From a checkpoint of a small CTC audio transcriber: trained on short read English sentences (LibriTTS-R).
Rows from block 9 of a small CTC audio transcriber, named by matrix and row number. Rows with one number belong to one channel. Each number is 200 + 30 x the weight over its row's rms, rounded and kept within 0 to 999. All counts start at 0. After the name is the row's rms in percent of the matrix's.
After each channel's rows are labels from the 100 clips, of 14848, where the channel reaches its highest value: "loudest" is the band of the loudest frequency at the time of the peak; "responds to" is what is common among them. Only what is clearly more common there than usual is listed. The data: short read English sentences (LibriTTS-R). In brackets: how many of the 100.
# convs1: first pointwise conv (model.blocks.9.convs.1.weight, 192x192x1), inputs 144-191
# convs3: second pointwise conv (model.blocks.9.convs.3.weight, 192x192x1, transposed), outputs 144-191

convs1.83,083,231,268,279,246,202,228,236,179,177,153,167,215,186,208,240,191,205,178,229,161,207,129,192,243,155,187,264,266,177,222,212,230,262,173,166,214,204,202,199,191,197,164,210,142,167,160,232,210
convs3.83,122,138,296,221,260,213,221,230,235,270,118,219,212,203,177,211,237,241,182,207,175,194,196,203,185,195,185,241,249,189,243,216,217,206,160,157,193,208,194,167,201,209,218,237,207,189,200,232,190
loudest: 250 to 500 Hz (38); 500 to 1000 Hz (30)
responds to: the word "let" (34); the word "us" (33)

convs1.59,087,139,230,139,166,205,176,197,153,288,211,208,195,182,211,194,153,193,196,125,216,181,209,199,202,233,189,212,183,208,146,172,167,232,227,261,239,180,174,205,197,189,186,188,208,197,217,147,192
convs3.59,079,179,163,159,182,196,165,207,238,215,189,153,234,158,265,132,177,212,160,174,169,198,191,196,222,182,205,199,239,197,257,184,130,228,194,208,204,220,194,144,166,204,181,207,191,222,207,218,167
loudest: 250 to 500 Hz (40)
responds to: the word "what" (31)

convs1.97,186,192,203,178,173,151,160,199,182,319,234,202,189,175,158,204,216,194,205,252,201,227,178,197,207,223,209,201,122,197,203,201,194,172,202,206,174,206,189,203,211,189,209,190,232,199,220,242,220
convs3.97,075,206,205,215,156,182,273,164,231,196,231,226,228,242,216,180,172,202,218,172,143,179,191,184,190,178,228,241,186,172,136,167,180,148,202,225,182,180,202,207,154,169,174,151,193,228,187,166,192
loudest: 2000 to 4000 Hz (49)
responds to: the word "she" (84)

convs1.175,146,195,188,206,139,148,173,212,244,287,243,232,190,225,170,216,218,212,225,203,219,210,192,188,233,194,227,222,97,198,247,153,179,187,198,172,153,176,184,213,197,192,201,216,217,239,220,203,227
convs3.175,094,206,168,179,214,180,186,234,220,221,230,185,186,150,203,216,240,186,226,229,233,223,221,224,247,165,191,225,193,220,185,181,187,197,199,252,181,189,255,232,178,195,185,238,223,216,208,186,204
loudest: 250 to 500 Hz (42)
responds to: text has "margaret" (27)

convs1.46,072,199,229,174,209,185,213,249,192,271,163,216,181,180,139,182,169,177,245,190,177,168,189,220,176,167,181,242,186,196,182,213,200,206,209,152,162,228,250,197,187,166,151,186,225,172,194,214,228
convs3.46,080,167,145,158,198,196,240,209,217,242,238,189,183,220,186,177,153,197,188,176,200,158,179,242,206,207,218,223,203,200,206,159,238,228,180,157,165,192,214,201,186,157,174,215,185,211,181,215,228
loudest: 250 to 500 Hz (40)
responds to: the word "little" (52); the word "a" (29)

convs1.13,081,199,192,211,303,190,200,212,214,261,255,187,166,219,191,201,162,234,170,196,207,168,230,203,270,202,166,217,228,199,199,242,184,156,206,203,190,219,208,182,174,190,257,204,200,176,195,217,192
convs3.13,084,170,244,175,167,246,196,223,214,120,180,215,211,265,192,168,187,260,209,243,183,168,209,202,260,197,224,180,144,172,159,202,189,204,148,186,218,217,156,212,172,197,154,184,169,212,190,195,193
loudest: 4000 to 8000 Hz (58)
responds to: the word "asked" (39)

convs1.41,074,213,192,182,232,189,209,160,235,251,213,219,223,253,205,210,158,194,209,215,197,221,191,219,220,165,222,146,211,191,166,143,165,167,256,192,226,219,208,238,175,223,253,194,261,208,248,200,221
convs3.41,084,198,193,214,165,197,211,188,161,157,159,177,195,208,138,241,236,185,172,192,203,225,209,219,199,223,208,178,226,219,152,214,217,193,181,199,169,224,248,180,199,252,169,193,193,203,212,185,188
loudest: 250 to 500 Hz (30)
responds to: the word "the" (75)

convs1.140,098,220,259,196,256,192,203,202,174,135,184,179,200,233,234,213,186,200,170,189,255,166,195,188,210,204,202,215,255,196,194,187,202,213,192,196,228,211,162,225,212,232,214,198,222,218,206,161,218
convs3.140,094,180,165,210,200,177,203,206,207,171,242,223,251,223,165,245,247,226,203,191,214,161,183,246,177,202,218,206,162,182,200,176,204,230,256,200,207,220,191,177,174,211,167,228,137,229,192,190,213
loudest: 250 to 500 Hz (37)
responds to: the word "the" (62)

convs1.112,080,225,225,198,212,193,213,262,212,203,194,169,223,204,150,210,227,212,193,190,179,179,223,189,245,157,229,238,176,176,181,201,221,184,170,205,128,209,224,248,199,224,146,133,233,180,200,193,186
convs3.112,157,214,290,173,224,201,208,183,220,269,178,195,190,201,219,178,208,218,125,223,200,181,171,191,211,159,206,251,244,197,239,192,204,198,139,194,176,178,171,155,208,235,177,164,187,156,170,240,209
loudest: 250 to 500 Hz (29)
responds to: the word "was" (33); the word "is" (28); the word "she" (26)

convs1.179,076,194,234,200,183,186,245,200,174,210,189,197,243,260,225,131,214,225,186,227,207,228,221,163,192,215,204,196,278,205,177,203,153,193,224,183,195,196,195,246,242,165,236,156,153,202,178,231,179
convs3.179,084,224,114,205,229,222,208,202,189,266,157,236,200,205,209,224,180,241,156,216,206,208,167,204,190,231,224,158,207,197,244,215,199,134,170,149,173,236,224,205,159,250,182,188,169,211,158,223,218
loudest: 500 to 1000 Hz (25)
responds to: the word "that" (38)

convs1.121,075,218,182,168,295,205,180,182,201,205,216,206,194,197,202,160,200,251,191,167,167,199,152,148,216,125,192,236,285,217,221,243,179,242,236,191,190,190,175,192,238,190,197,163,189,251,157,190,204
convs3.121,081,186,179,201,230,193,189,211,222,178,199,189,160,197,213,200,206,213,296,230,176,201,163,229,176,168,234,168,112,193,187,181,200,185,218,202,251,225,226,190,200,278,187,205,171,180,222,186,206
loudest: 500 to 1000 Hz (52)
responds to: the word "well" (42)

convs1.19,076,186,204,112,223,181,241,190,210,129,172,182,218,123,222,181,215,234,183,136,215,201,192,228,240,177,186,192,230,226,190,176,225,191,209,221,247,187,246,183,208,186,250,217,172,162,207,171,174
convs3.19,092,188,312,192,225,186,165,175,146,250,143,243,160,211,198,158,205,180,150,186,195,189,153,158,215,241,189,230,159,192,167,216,185,187,115,160,250,160,210,210,193,195,179,223,199,165,232,238,162
loudest: 4000 to 8000 Hz (32)
responds to: the word "it" (32); the word "said" (27)

convs1.115,078,163,252,181,187,228,174,224,201,235,189,212,260,160,208,167,233,179,207,214,188,217,196,225,219,241,211,182,253,283,174,151,199,194,276,236,204,212,213,156,248,224,197,211,238,172,161,167,203
convs3.115,088,214,350,246,291,164,206,279,167,207,208,196,227,193,247,159,231,200,211,227,219,173,218,206,212,209,224,210,178,208,213,215,211,178,198,241,221,198,207,169,180,204,179,231,212,180,201,213,152
loudest: 250 to 500 Hz (34)
responds to: the word "you" (54)

convs1.28,073,180,161,140,191,216,229,201,172,155,195,228,200,201,225,169,197,222,190,232,254,177,180,205,251,138,231,219,241,201,224,189,190,184,230,202,185,218,196,176,216,181,235,184,206,221,229,171,149
convs3.28,084,188,188,138,221,258,160,214,185,185,170,174,207,213,231,204,144,192,208,225,160,160,215,197,227,237,232,195,164,241,226,227,261,190,226,210,192,175,179,154,173,175,177,224,189,164,225,202,224
loudest: 250 to 500 Hz (31)
responds to: the word "i" (79)

convs1.128,074,168,187,165,199,249,188,175,137,146,172,177,236,230,237,246,223,181,189,210,166,185,218,249,237,206,183,222,226,161,205,220,179,152,218,215,214,241,200,218,187,188,199,235,181,220,218,220,187
convs3.128,079,210,186,207,218,169,167,156,165,212,163,193,157,201,208,194,189,207,212,192,229,178,173,201,193,168,197,178,196,271,154,221,188,189,175,216,214,263,193,134,176,188,206,210,191,176,197,206,182
loudest: 4000 to 8000 Hz (38)
responds to: the word "can" (33)

convs1.22,076,174,228,155,212,183,158,229,194,295,188,159,216,204,186,197,243,232,212,217,241,173,202,232,177,243,163,144,177,203,211,157,156,177,223,192,202,191,210,195,190,235,211,192,229,169,221,111,214
convs3.22,080,193,205,237,177,221,220,189,213,238,180,162,196,241,211,217,232,204,191,172,216,202,208,205,219,251,194,181,251,170,260,240,188,239,212,240,199,194,179,154,224,254,189,156,255,222,232,197,252
loudest: 250 to 500 Hz (41)
responds to: the word "too" (36)

convs1.2,078,189,118,170,229,201,208,249,166,247,262,219,182,187,250,162,250,199,165,198,210,167,199,220,185,190,164,171,180,177,171,170,176,198,211,221,222,200,257,180,255,180,208,196,182,191,202,151,192
convs3.2,080,176,217,249,187,127,195,211,256,208,243,168,191,196,246,195,229,243,170,231,249,200,226,212,142,201,200,257,207,228,185,197,239,231,236,178,200,154,203,201,233,282,196,205,190,177,221,199,172
loudest: 250 to 500 Hz (39)
responds to: the word "mr" (43)

convs1.57,087,203,190,233,145,210,177,227,192,249,204,221,258,226,159,211,183,255,230,216,207,210,188,196,188,157,237,200,97,227,181,184,225,181,178,206,175,222,227,179,216,189,234,212,249,198,234,169,195
convs3.57,078,267,223,228,192,189,228,229,257,187,167,251,179,135,179,167,235,195,161,189,253,209,223,233,184,200,214,284,195,234,234,198,226,250,187,219,208,191,225,196,222,243,142,182,217,179,213,217,228
loudest: 250 to 500 Hz (32)
responds to: the word "mr" (39); the word "it" (32)

convs1.10,076,212,179,220,223,160,190,190,179,267,249,175,152,259,195,144,203,223,222,159,180,241,195,201,239,189,167,206,257,237,174,175,212,228,228,226,166,179,195,202,222,178,217,222,201,178,202,212,211
convs3.10,080,201,156,269,146,181,213,186,223,224,237,144,156,203,224,200,182,166,165,202,188,242,176,237,187,200,168,183,212,190,156,196,161,145,148,173,256,200,219,176,235,173,192,254,199,177,183,194,167
loudest: 4000 to 8000 Hz (42)
responds to: the word "must" (71)

convs1.55,075,216,176,230,275,191,179,189,166,319,180,171,225,182,206,143,206,215,174,189,175,200,170,141,227,195,178,213,199,138,169,209,190,242,162,165,181,192,223,174,194,209,224,157,232,205,193,227,155
convs3.55,086,215,220,174,178,208,151,186,171,260,224,176,237,151,288,168,173,155,241,182,183,169,171,189,209,231,208,212,218,170,195,220,172,212,221,207,170,189,187,214,158,241,176,210,168,202,205,217,214
loudest: 250 to 500 Hz (47)
responds to: the word "of" (50); the word "course" (41)

convs1.29,117,203,193,241,125,147,175,177,278,304,208,227,258,171,155,214,234,223,215,236,203,179,194,204,197,191,173,147,111,218,202,203,213,202,227,197,177,196,233,187,224,165,198,219,225,176,212,246,201
convs3.29,088,200,224,212,240,193,179,194,201,194,276,172,181,214,193,177,187,146,253,191,184,269,200,175,173,175,148,176,222,197,209,197,212,201,225,206,177,188,170,238,203,167,166,227,153,189,214,190,194
loudest: 250 to 500 Hz (42)
responds to: the word "very" (31)

convs1.103,076,208,255,219,171,189,241,154,197,130,139,213,178,227,184,170,180,226,222,202,197,211,197,204,251,168,186,237,136,181,222,168,185,199,222,217,199,257,225,221,197,251,184,219,211,181,170,194,193
convs3.103,076,184,249,188,276,176,193,218,235,170,134,184,206,249,231,263,203,228,175,146,226,239,193,190,180,157,170,217,233,177,149,209,214,218,242,180,218,244,158,161,220,184,217,232,186,216,179,190,244
loudest: 250 to 500 Hz (60)
responds to: the word "it" (46); the word "is" (36)

convs1.106,073,276,222,204,240,199,149,215,211,141,185,243,168,255,203,206,264,206,215,165,215,191,146,176,173,259,246,190,308,201,238,237,216,176,201,170,167,190,274,226,183,207,176,180,228,243,187,222,155
convs3.106,087,184,149,197,171,200,139,176,207,217,273,197,220,197,224,165,167,214,267,173,182,239,195,214,190,203,178,235,184,148,184,198,172,175,245,215,225,214,200,274,212,232,209,220,203,233,237,133,209
loudest: 250 to 500 Hz (36)
responds to: the word "i" (79)

convs1.5,080,222,197,219,245,151,197,218,230,225,232,224,189,216,212,190,233,225,204,222,185,192,215,243,252,229,200,216,138,211,194,142,151,156,169,174,186,215,221,197,212,166,195,221,209,202,126,213,143
convs3.5,081,200,207,212,223,188,238,155,167,255,202,193,224,193,229,198,199,150,240,151,194,261,233,196,228,208,176,236,181,177,180,188,240,251,157,226,197,214,200,203,220,180,211,210,205,218,245,249,174
loudest: 250 to 500 Hz (53)
responds to: the word "you" (50); the word "your" (27)

convs1.1,079,228,180,193,259,181,246,209,230,153,238,246,174,194,204,178,229,209,122,145,215,216,189,196,225,162,199,184,106,200,224,192,180,213,205,231,220,206,183,217,174,223,221,199,163,213,251,206,226
convs3.1,087,220,170,194,165,194,238,205,220,179,249,249,183,183,256,227,218,182,198,237,171,200,234,206,226,248,219,217,259,210,236,169,220,184,213,157,222,193,226,230,163,191,196,192,273,242,222,201,218
loudest: 4000 to 8000 Hz (76)
responds to: the word "was" (28)

convs1.60,074,202,184,184,205,176,177,218,164,240,210,173,212,239,224,197,138,146,203,185,218,170,227,238,201,207,203,204,252,182,167,153,153,175,250,246,254,238,180,159,246,197,193,210,212,187,255,223,219
convs3.60,081,233,229,172,159,194,210,158,169,175,204,198,188,198,211,176,171,185,280,194,221,206,206,192,189,190,179,160,154,115,234,152,231,218,190,188,190,170,200,182,148,191,151,191,223,169,241,212,168
loudest: 4000 to 8000 Hz (33)
responds to: the word "was" (41); the word "his" (32); the word "with" (25)

convs1.20,075,171,180,188,180,189,237,164,222,247,154,202,224,199,155,171,182,186,163,219,195,160,236,193,207,219,225,209,162,219,153,170,207,219,210,151,227,236,232,194,221,253,213,187,148,208,152,165,171
convs3.20,085,237,121,214,176,216,241,241,229,280,107,193,230,198,222,155,143,229,194,239,196,202,195,175,170,189,227,171,172,186,218,248,236,182,180,212,223,175,178,181,209,228,174,216,141,236,199,200,273
loudest: 250 to 500 Hz (44)
responds to: the word "it" (44); the word "was" (35)

convs1.50,076,223,198,258,182,180,246,187,194,278,207,182,169,197,260,170,142,221,242,199,171,256,164,170,161,137,223,208,138,273,198,183,183,143,171,204,217,205,229,178,222,199,219,188,208,180,214,184,208
convs3.50,083,193,287,169,201,197,211,189,199,205,192,218,180,278,278,188,167,193,212,187,263,178,241,207,264,228,172,144,220,185,210,209,159,204,187,228,176,193,226,212,169,166,205,193,174,229,176,292,98
loudest: 250 to 500 Hz (40)
responds to: the word "mr" (28)

convs1.52,074,182,179,183,242,217,147,196,204,187,170,226,236,251,202,161,196,155,247,238,216,206,195,246,236,174,206,180,164,229,212,251,259,232,199,175,188,224,193,222,184,215,141,222,212,212,159,147,197
convs3.52,087,179,308,184,236,183,191,193,207,258,207,181,171,235,224,221,193,216,164,187,210,219,215,195,185,191,251,203,170,179,192,172,192,229,184,192,171,213,204,198,235,285,234,198,230,222,200,185,219
loudest: 250 to 500 Hz (33)
responds to: the word "me" (25)

convs1.73,080,189,163,240,218,173,162,184,163,147,204,147,228,185,231,205,208,209,231,221,187,185,168,133,204,163,187,286,188,158,178,211,205,180,204,161,244,193,224,142,227,254,194,192,206,193,181,170,158
convs3.73,087,198,215,264,171,205,178,214,222,194,263,190,204,173,165,210,234,215,254,198,232,205,207,212,175,175,215,143,151,187,184,230,173,201,223,218,180,167,192,219,173,189,203,183,180,220,226,198,233
loudest: 250 to 500 Hz (36)
responds to: the word "is" (37); the word "it" (29); the word "was" (28)

convs1.180,074,186,212,193,219,218,234,205,240,162,173,202,207,222,251,190,140,225,199,233,213,221,230,181,174,180,184,216,189,275,201,281,165,141,181,190,237,207,255,189,185,238,166,143,227,258,188,201,206
convs3.180,085,150,209,223,244,179,198,207,235,199,277,257,197,217,257,274,245,200,215,214,205,190,187,208,205,216,204,211,160,165,227,202,210,226,214,158,170,195,212,178,210,234,138,238,207,217,231,187,162
loudest: 250 to 500 Hz (48)
responds to: the word "very" (34); the word "never" (26)

convs1.108,078,183,189,190,205,253,220,214,208,260,236,185,202,195,183,219,159,269,205,229,168,209,152,206,201,167,172,234,155,118,246,150,188,171,199,154,261,211,185,242,187,226,180,204,184,198,192,220,203
convs3.108,102,178,260,192,164,168,181,222,189,185,142,180,170,174,286,194,182,221,143,243,175,216,229,231,163,201,208,248,242,209,208,210,206,233,176,169,222,230,143,217,171,174,195,195,199,189,185,254,185
loudest: 500 to 1000 Hz (45)
responds to: the word "yes" (67)