A small CTC audio transcriber, trained from scratch.
Model: arch quartznet, norm batchnorm, widths [192, 192, 192].
Training: 6700 steps, batches of 512.
Data: 26041 training examples, 131.7 epochs.
Rows from block 11, named by matrix and row number. Rows with one number belong to one channel. Each number is 500 + 25 x the weight over its row's rms, rounded and kept within 0 to 999. All counts start at 0. Numbers have three digits each. After the name is the row's rms in percent of the matrix's.
# convs1: first pointwise conv (model.blocks.11.convs.1.weight, 192x192x1), inputs 0-95
# convs3: second pointwise conv (model.blocks.11.convs.3.weight, 192x192x1, transposed), outputs 0-95
convs1.66 119:499469516503495530438452491522501497491489499492474486481538515493461475468507509522494514482530487490471457528563462548481438525538504459472500497490476492515522508499466503506487488512509512504509492469517503498492501492546498486467460512463510481487511543514502484506475525494473483521
convs3.66 081:515532496537508488538509484503509520522488498498456503521492514498471489524472490521500448496485480475491466509515504528502469488501477491527499539519446508506503497529581473497487489530481479515482475494504520461506574495534490538558484479474546497505508501500476489503459505506471470486
convs1.67 088:477502479485508531476463519482483483490494478483513492514521470537477517513457481532455523475477488459493515502562511514461537509505521554512490477511522476525526519513512475522513525503496463494525488494475508534526509500518530475514483488487488523460517478470498526523509518496439506496
convs3.67 075:484493495478480522538500488509463500531513494503510482482479511562495542482453478500502470507535511479494492465522486525490494478482561501525485513514486532496532517513495551460501469524530495486531517510501477528508533513491481541512475491532475517506518488502444510518518495489458504460
convs1.68 098:474461492499433450505491490525476501513481488484556477498468540521517462497500498474497560465489484517525511506508529541477495475503486506500471483483531508514508505522501481540499508506507508466489500500491515472506483477498486506528513531532535484479545501522475502469434459469474487563
convs3.68 078:505537502496479561448481495533536539548489520497515475481499507492517499479519480570511494455492492519478481473483540501469499485505482507541521483446517539545475493515483512499515503498548539486492437534525513493486467495504510470543538465482477511518497504475549527498544511536515526507
convs1.69 112:489517499506508479502504496512512512460491473455531499504487492478494542479523513492505512485497502492457460488480514471531426486500508424515501534529472520513477475501507552547505468466507511500467491497524514480522524453475515511473494496446483506473512480539518483492459497506476495479
convs3.69 079:493482508472471473493474513476467505531478503504520523474551476524483535449501517488481546522532445524515495522488565495461479487501503480521527507544502461465504531510466518496525479529488488524510443468500500506496521505513511521480510523504511515465456546474511509511517493495513485547
convs1.70 092:448522481513492497468507485499484533528536503469509471466481502476504526478506511477472517479453488497542542505464517534484516488509533449516489507546484493479485505470486471471494432481457492494501442539505479506467517503528502475516529470466479478524517503499508501505489513520524539525
convs3.70 074:506524453512463520467509543551495510496527491507454492481486463508520488503508487503527477475460460514506501487498527501529488508495472508562477494462478490485511520475507467471492453521531490525496423510514507502519476487472501534494484456500469497458512492456503488519498485492473490514
convs1.71 084:474506518512500514516510496510503443481524470513530487548513512497498494496507499484545487494487534494488513508496512564492498490506488451502480469548501535511427523542509467530526523500482476506504494498486515481510498504546529494528522480465494511490522479485489508530480493445503577484
convs3.71 096:520513498486513494505473521504517473494524481522476494494520498494482486512493501510473462484489487519531495494508489485495542516493509514514515525518544547470523488496516480529449473459494497496513507526520511509535685464483499500519482504511538523531496492521479498521502502521521492469
convs1.72 097:439471519498487510498534513504519503537543529522483483507538528478468517504474499519530423486484482513495481501509465487511443496509515459530506471548520485509493492504545525505463493499492503477505507543479471486476476457503480510471529505521517501453492481498498509510516487484470500494
convs3.72 169:501535516511522489511500486497502469508489486473470485498508501515492521489474488506513434497501516473498485476509493494516512503512487500509488490509516501522507463507506483511496519507513476494503511519503496509516728497526489495504512522481474477491487493519422495481488518543521520487
convs1.73 091:516529557478487556440505503494495513493497456519502518497477494470502510498488496485501521496482497544496501472512474513465538492467513533579496531470492460493462504510478528432489498535463471507542510485540482506488491531487486497516503481512482514522458493463518516486511511516482502495
convs3.73 096:494518479470464494465502536519472523508514499525516456493499495540503518507499492486511551515538537539480540515480497509503491493532492466496501494506536509454502503529499465507494484504507540507520511507470508489509345520515489480464537510514535497478476523490543500517524469489522489506
convs1.74 095:498515514506450523446486511498501500505494466525524484490538513504473499533469475488506487491509472481530523496550490521543586517494550535517517496512501478454484517500476482462511483504519455516501516489468494492487514525484507497499523498477537571522503485507479459486481515511492492511
convs3.74 081:499464451520503503486522516504510493449518484480515450433503497490512505493504459522514515491512496513511466506483494518514517518485530511501507511520471490534520502516485524513474513522504504501519482470529497507457431508517507534507512481514511537512457499513545552480508505477487533497
convs1.75 089:516501553506562513529462469492514541464499542493483486495464523478476495505476483487541513453490522526524475527507505503522520509487495495477477487488476498455490466502492439469505493515487488530482494530469545437500482488537489474487479485504489499455471486532489515521524504486481551432
convs3.75 075:474503549511520488525492502485554487528477488545491537539551506509496512539476469522457514519527515509498524498505510521506538494519509468514478522533463492494501484454512495490499505485475516475485461492542490560480514465536458531473497514488467461511471488492481526482486516491509523459
convs1.76 164:520519485530508505521501528480481500499507499506515496504513516485477481529506488507506526510499449507482490525529485468512583489445502518487531523465464487488508499468465503457518494519460525474508495519507513489505548506504489509481469520507523523504517510501506499467504456538491533482
convs3.76 078:507514461509537483498534448493485454495484492504475432503514492478503468499496531476510486467462505484502484496479490542476524495482513480532488506546516539505482491495502510495468517532486534521446521536518512534518570532483513507502505518513434515502510520495554494515488508468517497466
convs1.77 098:507548504521525482486514535511497512466477488544532488495514497507483488540503503491453517504483503500491492459493510498469580520508478500503539517483502472489461510523467508479482510510453538479501515515513461496480534471510476491497533507510505508479541476525477510506552469481481536462
convs3.77 079:488533503494457473509503493494476458504504457510466512499498522492465436500463505495489567547520458526507478524555536456521478473506481522493520493523497495514547498479517510501507496493519464497486484491501511546532508467455487479469479512492476503465534506531476455504493531471497485464
convs1.78 090:530482498510480473546518487504505501479510497532503467519475463547474493525518497464449528514480510479485518505481493445500454502550499460522457508502515479472515536507511502466499486449488528483481533526492488468484482491486470505474468478521503524520468525490498491526519502490507488512
convs3.78 074:536492485465493516481509478502485518476500489451466509496475489467500526474486498502495556542514493525496495542563524441495488496509461485480534528448535483537535447545469464459500524466492526501525482481497493506497455506461480510501531467528487524483477528494497511492521491477481468499
convs1.79 093:505488452563487506539508509491542514501486515481537499501537521476549506517521497551512489496482507461508483503478526449491527510475461519487521537486501549501535475509509472489517499501495510543488490462479521533473474466553525477490482508476528500489512535512467492501510501496489486494
convs3.79 073:517516484476484489464504531519458508454517504505467518529493481477493539527526493514505499500470491544489510495502499452469519500532492539499500522455497484517523492510500484512490519522521508481525471475491440474512440445524516510474559481479514518535498455409486507520502491505504501507
convs1.80 084:471477509518449515513484491483475467485497524486504476502462494517514497514457490501518515507514525406548454507523524531545472534513491512491484540524479491487496526463431457523517510474507477488498490535550544506492499478479501498477514534505495513550467527542482523479532529500495510547
convs3.80 227:509477481513497508474505533510512524487492511509517480496490489508520507467512514493519513514496504518497523505481509487488508509513492504508496512476500496470502552517510510497523507487505522509502499488499516512481284525485486483482515489523511514502484526502582496510511510461494490520
convs1.81 100:514528518480565475513470489482487512511469503505470503513499500512494471519510514514522520519496472487443492545490474482499516501484514492493500465545494478488479521509451490528517515461515504522529473440506511475529510512513508511483513508540487501553497502512463519471506512468500494470
convs3.81 223:483476488508491507486492514503488511485497506523488497473494477523523512507513509483503552503514501552507527518476496472481500499499501477515488497474496492469501503503521517491517499506495505506509478481503520506495305536480501490516510485515495520491485507474571501504522523489497502524
convs1.82 100:489484489550519521508530476501470493526487510472514507484468510529472493510519494482490523515543536516493484534461481548471511494540469483478483474520463468517491487480506513570504518484508482480492517474518542482505424454483463497504506509514489503452504517522461510500470546465513498560
convs3.82 409:514477478505486503486503529514474524479510510508516514488493480507514498494521502480510538507495492499497516491476506471501494501513494487491506505489491478477503532500497501488512505495500525504497479493514509500500292521471516497491514498512516524500486506484604501487523498481498479541
convs1.83 092:505463471498481522498521495483420479488506493455464452466474491517497497481496539520505547520508537476508494487484554512470557465501497477468513499504466486523437513501500482532483522535506522446497500492491495472461489509532471527487518514469474488482517513479491500482527520484492495475
convs3.83 082:534545495496499557500502507498476478488522472488516459513536506462470515491504474510483418476532494454521455477478513528510497527484542487483495516507495485467541477496545489475483472538475516507533503487492447508486549504486474485522496514515489482506528501494465505483501490536532486510
convs1.84 128:479519494474533501520472485462551521549532511502526534482504495500460490456460494532530491525507512508535502516513481551497390493499499456506477492489493473493512510494510521519517488520544469468478499503467475476467484488535505484490489516506495478526488520530492503511489505481511492482
convs3.84 110:484563528531514506517505470499497489532492487491485529516512524518486510493488498487517480475516504480464500497522511526524508501482513484501479513474495522504509463495504493484488522511509453499515483523499501508517664491502515476528534527473495470523529499477445482528466510521506481457
convs1.85 094:528494527465501490558471492493507492521483528469472526511507493540523518521525496487509476513550517543516508521508446479460529459497500512523519505486518493515488513519529490488529477529531479488542499515519529469486489539487501489526491534493497530465460472524502509481532511502502510474
convs3.85 072:503530551515480477486453555491522479468520515488492515476491495538516537481493469494519532527496476529531477518462512514491493526503471511556467507494483538503513544487509475535530487485518475493513484527505503535542446523515501479469526447499492495472506489532547541530491519504489536551
convs1.86 095:475513475524494514499494487518515471496517519475502525467491519527513459563520536529479453483526535489528478484506522560503471542538514506491477481491450444511462457511505469451498525472510504487476489565486490524505445468548488498480490460522488503487508525488531534484503514528469494464
convs3.86 083:526512455478517494515530513462484516539479472477539542531483497496499508500471499551516451459472526505459505500531492501494489498460536509511486495476505492513519506516510469535482519533497491529515517501530519456550527472576476512488491487504471481477483495513416513496484531537505484480
convs1.87 096:459530480481512465485568467474509518495523494479534517482526482502488472455511505510511535503500461442498514497511522463491548518527541517481503531512502460520484506466524479530531516492508481520491552487489505488484473464512509509511459531467447507504504526534510496475478462478516496481
convs3.87 076:501517524514511497534515487508480508524468494516477502514538515466518500505450492489449481492512487505497502491503493548488450494505499482498461516515489488540523500475526527564514491534508491483498504513546523478507616518491500486478511541530501480488475508502523511499532549528506561501
convs1.88 105:509535481481520485552502503528498510491500494435497503523479469538513527492529485473513514500529472546455495478552494477471504506492509546491513534488533535496503508494461474470504519535453494529462514522507510468487488502522440499478495500479496536471479480484511499459552519498483495515
convs3.88 071:473503458500536481503542502475506500456475502478478584482519498495502464505512494526472470482506470499539536520460507540485482480562540527496502474527517508529465512498465503489513506483494494494499469480485514501541494484480521489511490487534507483506564504487465472483507539476474492552
convs1.89 096:491495450560449494491500539478500447504503537513499501515468470535496514456481482461541525498516509416478526486486479502518561490502485477497498529501503544464508504512468474518503485522452464486519482527488489526499546494527471518464534520503526476500475501480492439510492528486491495460
convs3.89 074:533549484534467543499488490500497498500512504501485536501511477516471534519514459477518516498509503534535489495534501598511483495543509508491533474523531510499513545531522486515474515542543532534535505487474448507525492469479484531503502481542522490511503501469524506487489474495485492521
convs1.90 094:483496521492479469456517488505474501488428501512477510536499544518496491523495470533482559479532482555495513519490501467496472509506501540483480474478480521526517524507490492481473505520458521512501486486496489514516531493518505510496479515509525513487512523476419495480503507535483533472
convs3.90 073:492440510530468510518496478492511517464506517528468523516525512469506489504493522505492533474458506521486483438444461457522514471458553483511507484462517466518501504480475537478490478526517490486513545492536496537521420494462474484538465507496472526505489529446492500491509514512498496522
convs1.91 095:473505515489514493530505502498479518502515501467479538513507492486497463500477511500507474503497498456535533522493494454509428476525484536477468528481493522489484481475506502528511553466460495509480523536497509483462535496495523493475521484418469513495476523531470473494494505460510547502
convs3.91 071:511497479516522520527491488507490503498513524479467459522449498505465509519507496485532528481520544457506541512480469497476560468508501488458431491557497498510492574500527487517526502521523499483471488517467486513489464519484539499534493499542495514521476532474511506496523500515492497536
convs1.92 098:536477531495489542470528542509496489515494485511528512521457470445530506497511543514504499514488506549520472488510462475526501509503457486491487522514487513521471485488496510524502499528486467523535486530496481479510545524511501470540492536517487488523491504454521480500498489505488534519
convs3.92 075:475526506485496520473470492467506489513506475498478512463470513505492487503470510490500507514484539511476504497510507490500487495518484475457502511444469504478502489488463505480485477527496518476470496503494483449546491494536476499535487458478468496467470462477498501533488466523510458481
convs1.93 093:454490515521466494541476458490506472478496473500499460515512465504502527483470499500508500493509519497525537523504520506463494530492520507514513494495467525477480526477527530540544549484470495517509507488486479514511511462512514505478535491478498499521480495468465514488503468490531510533
convs3.93 077:487455506502499533476477497455448477480504497522539514499506477509475486501506507513521487538507481511534512519495494537513530483477463485545515469481518519539530501482547541483498530497529509519484494520508493535476429509502493509524535481498505518454521540500500506540514507506512476496
convs1.94 097:522514488500485487478542487498502526509471467538501498475509509526527491464494544517490519513522507483526502472524490471489543480535512499496537515520499514533491477506468481532512488507491527509543466523481504472488519457502476463504472553502511516463485487465489509462486519520526498457
convs3.94 083:534542514513480478491488509479495478493523521511485463465498477530528473486502480500506505455519482508482494538472500493452461519477492497512467466483503506507538486509512494496488521500506472520521488543505490499513618518516496468514497534475489470514464508505493475487554491521519534466
convs1.95 088:472445489467536501497520465528516499485484531520521502530501485536470466479489486504510519531498510465498478493501513497498582522512495489488464461532499495501481517502524526501503503459489471458489529466545531485511527516486484494495520535511504503505459546472510532505533468521470512459
convs3.95 078:487531483470520498491489495490477540496480534518525518513514468540503482505495500571542523486482502513502486486482539529486509514520540507514495471527507486501482564479446532536480501550465570517515496516505450514463404489473531498519495506482492505487513528444593500484473516488494495497
convs1.96 087:534518486510479492501479487479497529486543466482482531491498545502492514506445510439414483483495511509513477512499537499495499490477454521482533502521485473530531462471468542469502538547545480493496515533524521473529551474454462520536500537494540476499529505510505466506539493495516491505
convs3.96 077:489496452515546487479492493498493480501526494503458462497513483502541492540532521489503479480486514539501537507504504540486522513497520509512485468485490506519535490510496512492493498513506464485488528536510488542511524485464497448500559517533476500502503492513561490512535495468516532529
convs1.97 112:550490560494543528523495529490491476505486519498526502548491507487494551527493500499501516513521500506517503507501509492489504508482466533495498565487531498504492496515452490485509494521481470520496479476538544492529499475508509507499521503458487491503468498495485539494520525504512533477
convs3.97 079:514478463510468485457490445476459442499477478527500506532481479534525498506483492476509551499497507521518478524551485402490487483541471489522514497467470497473484542467471504511502492469489548514479499459499513511443488539461523490501532546479493503520483491444513532521497538518483481484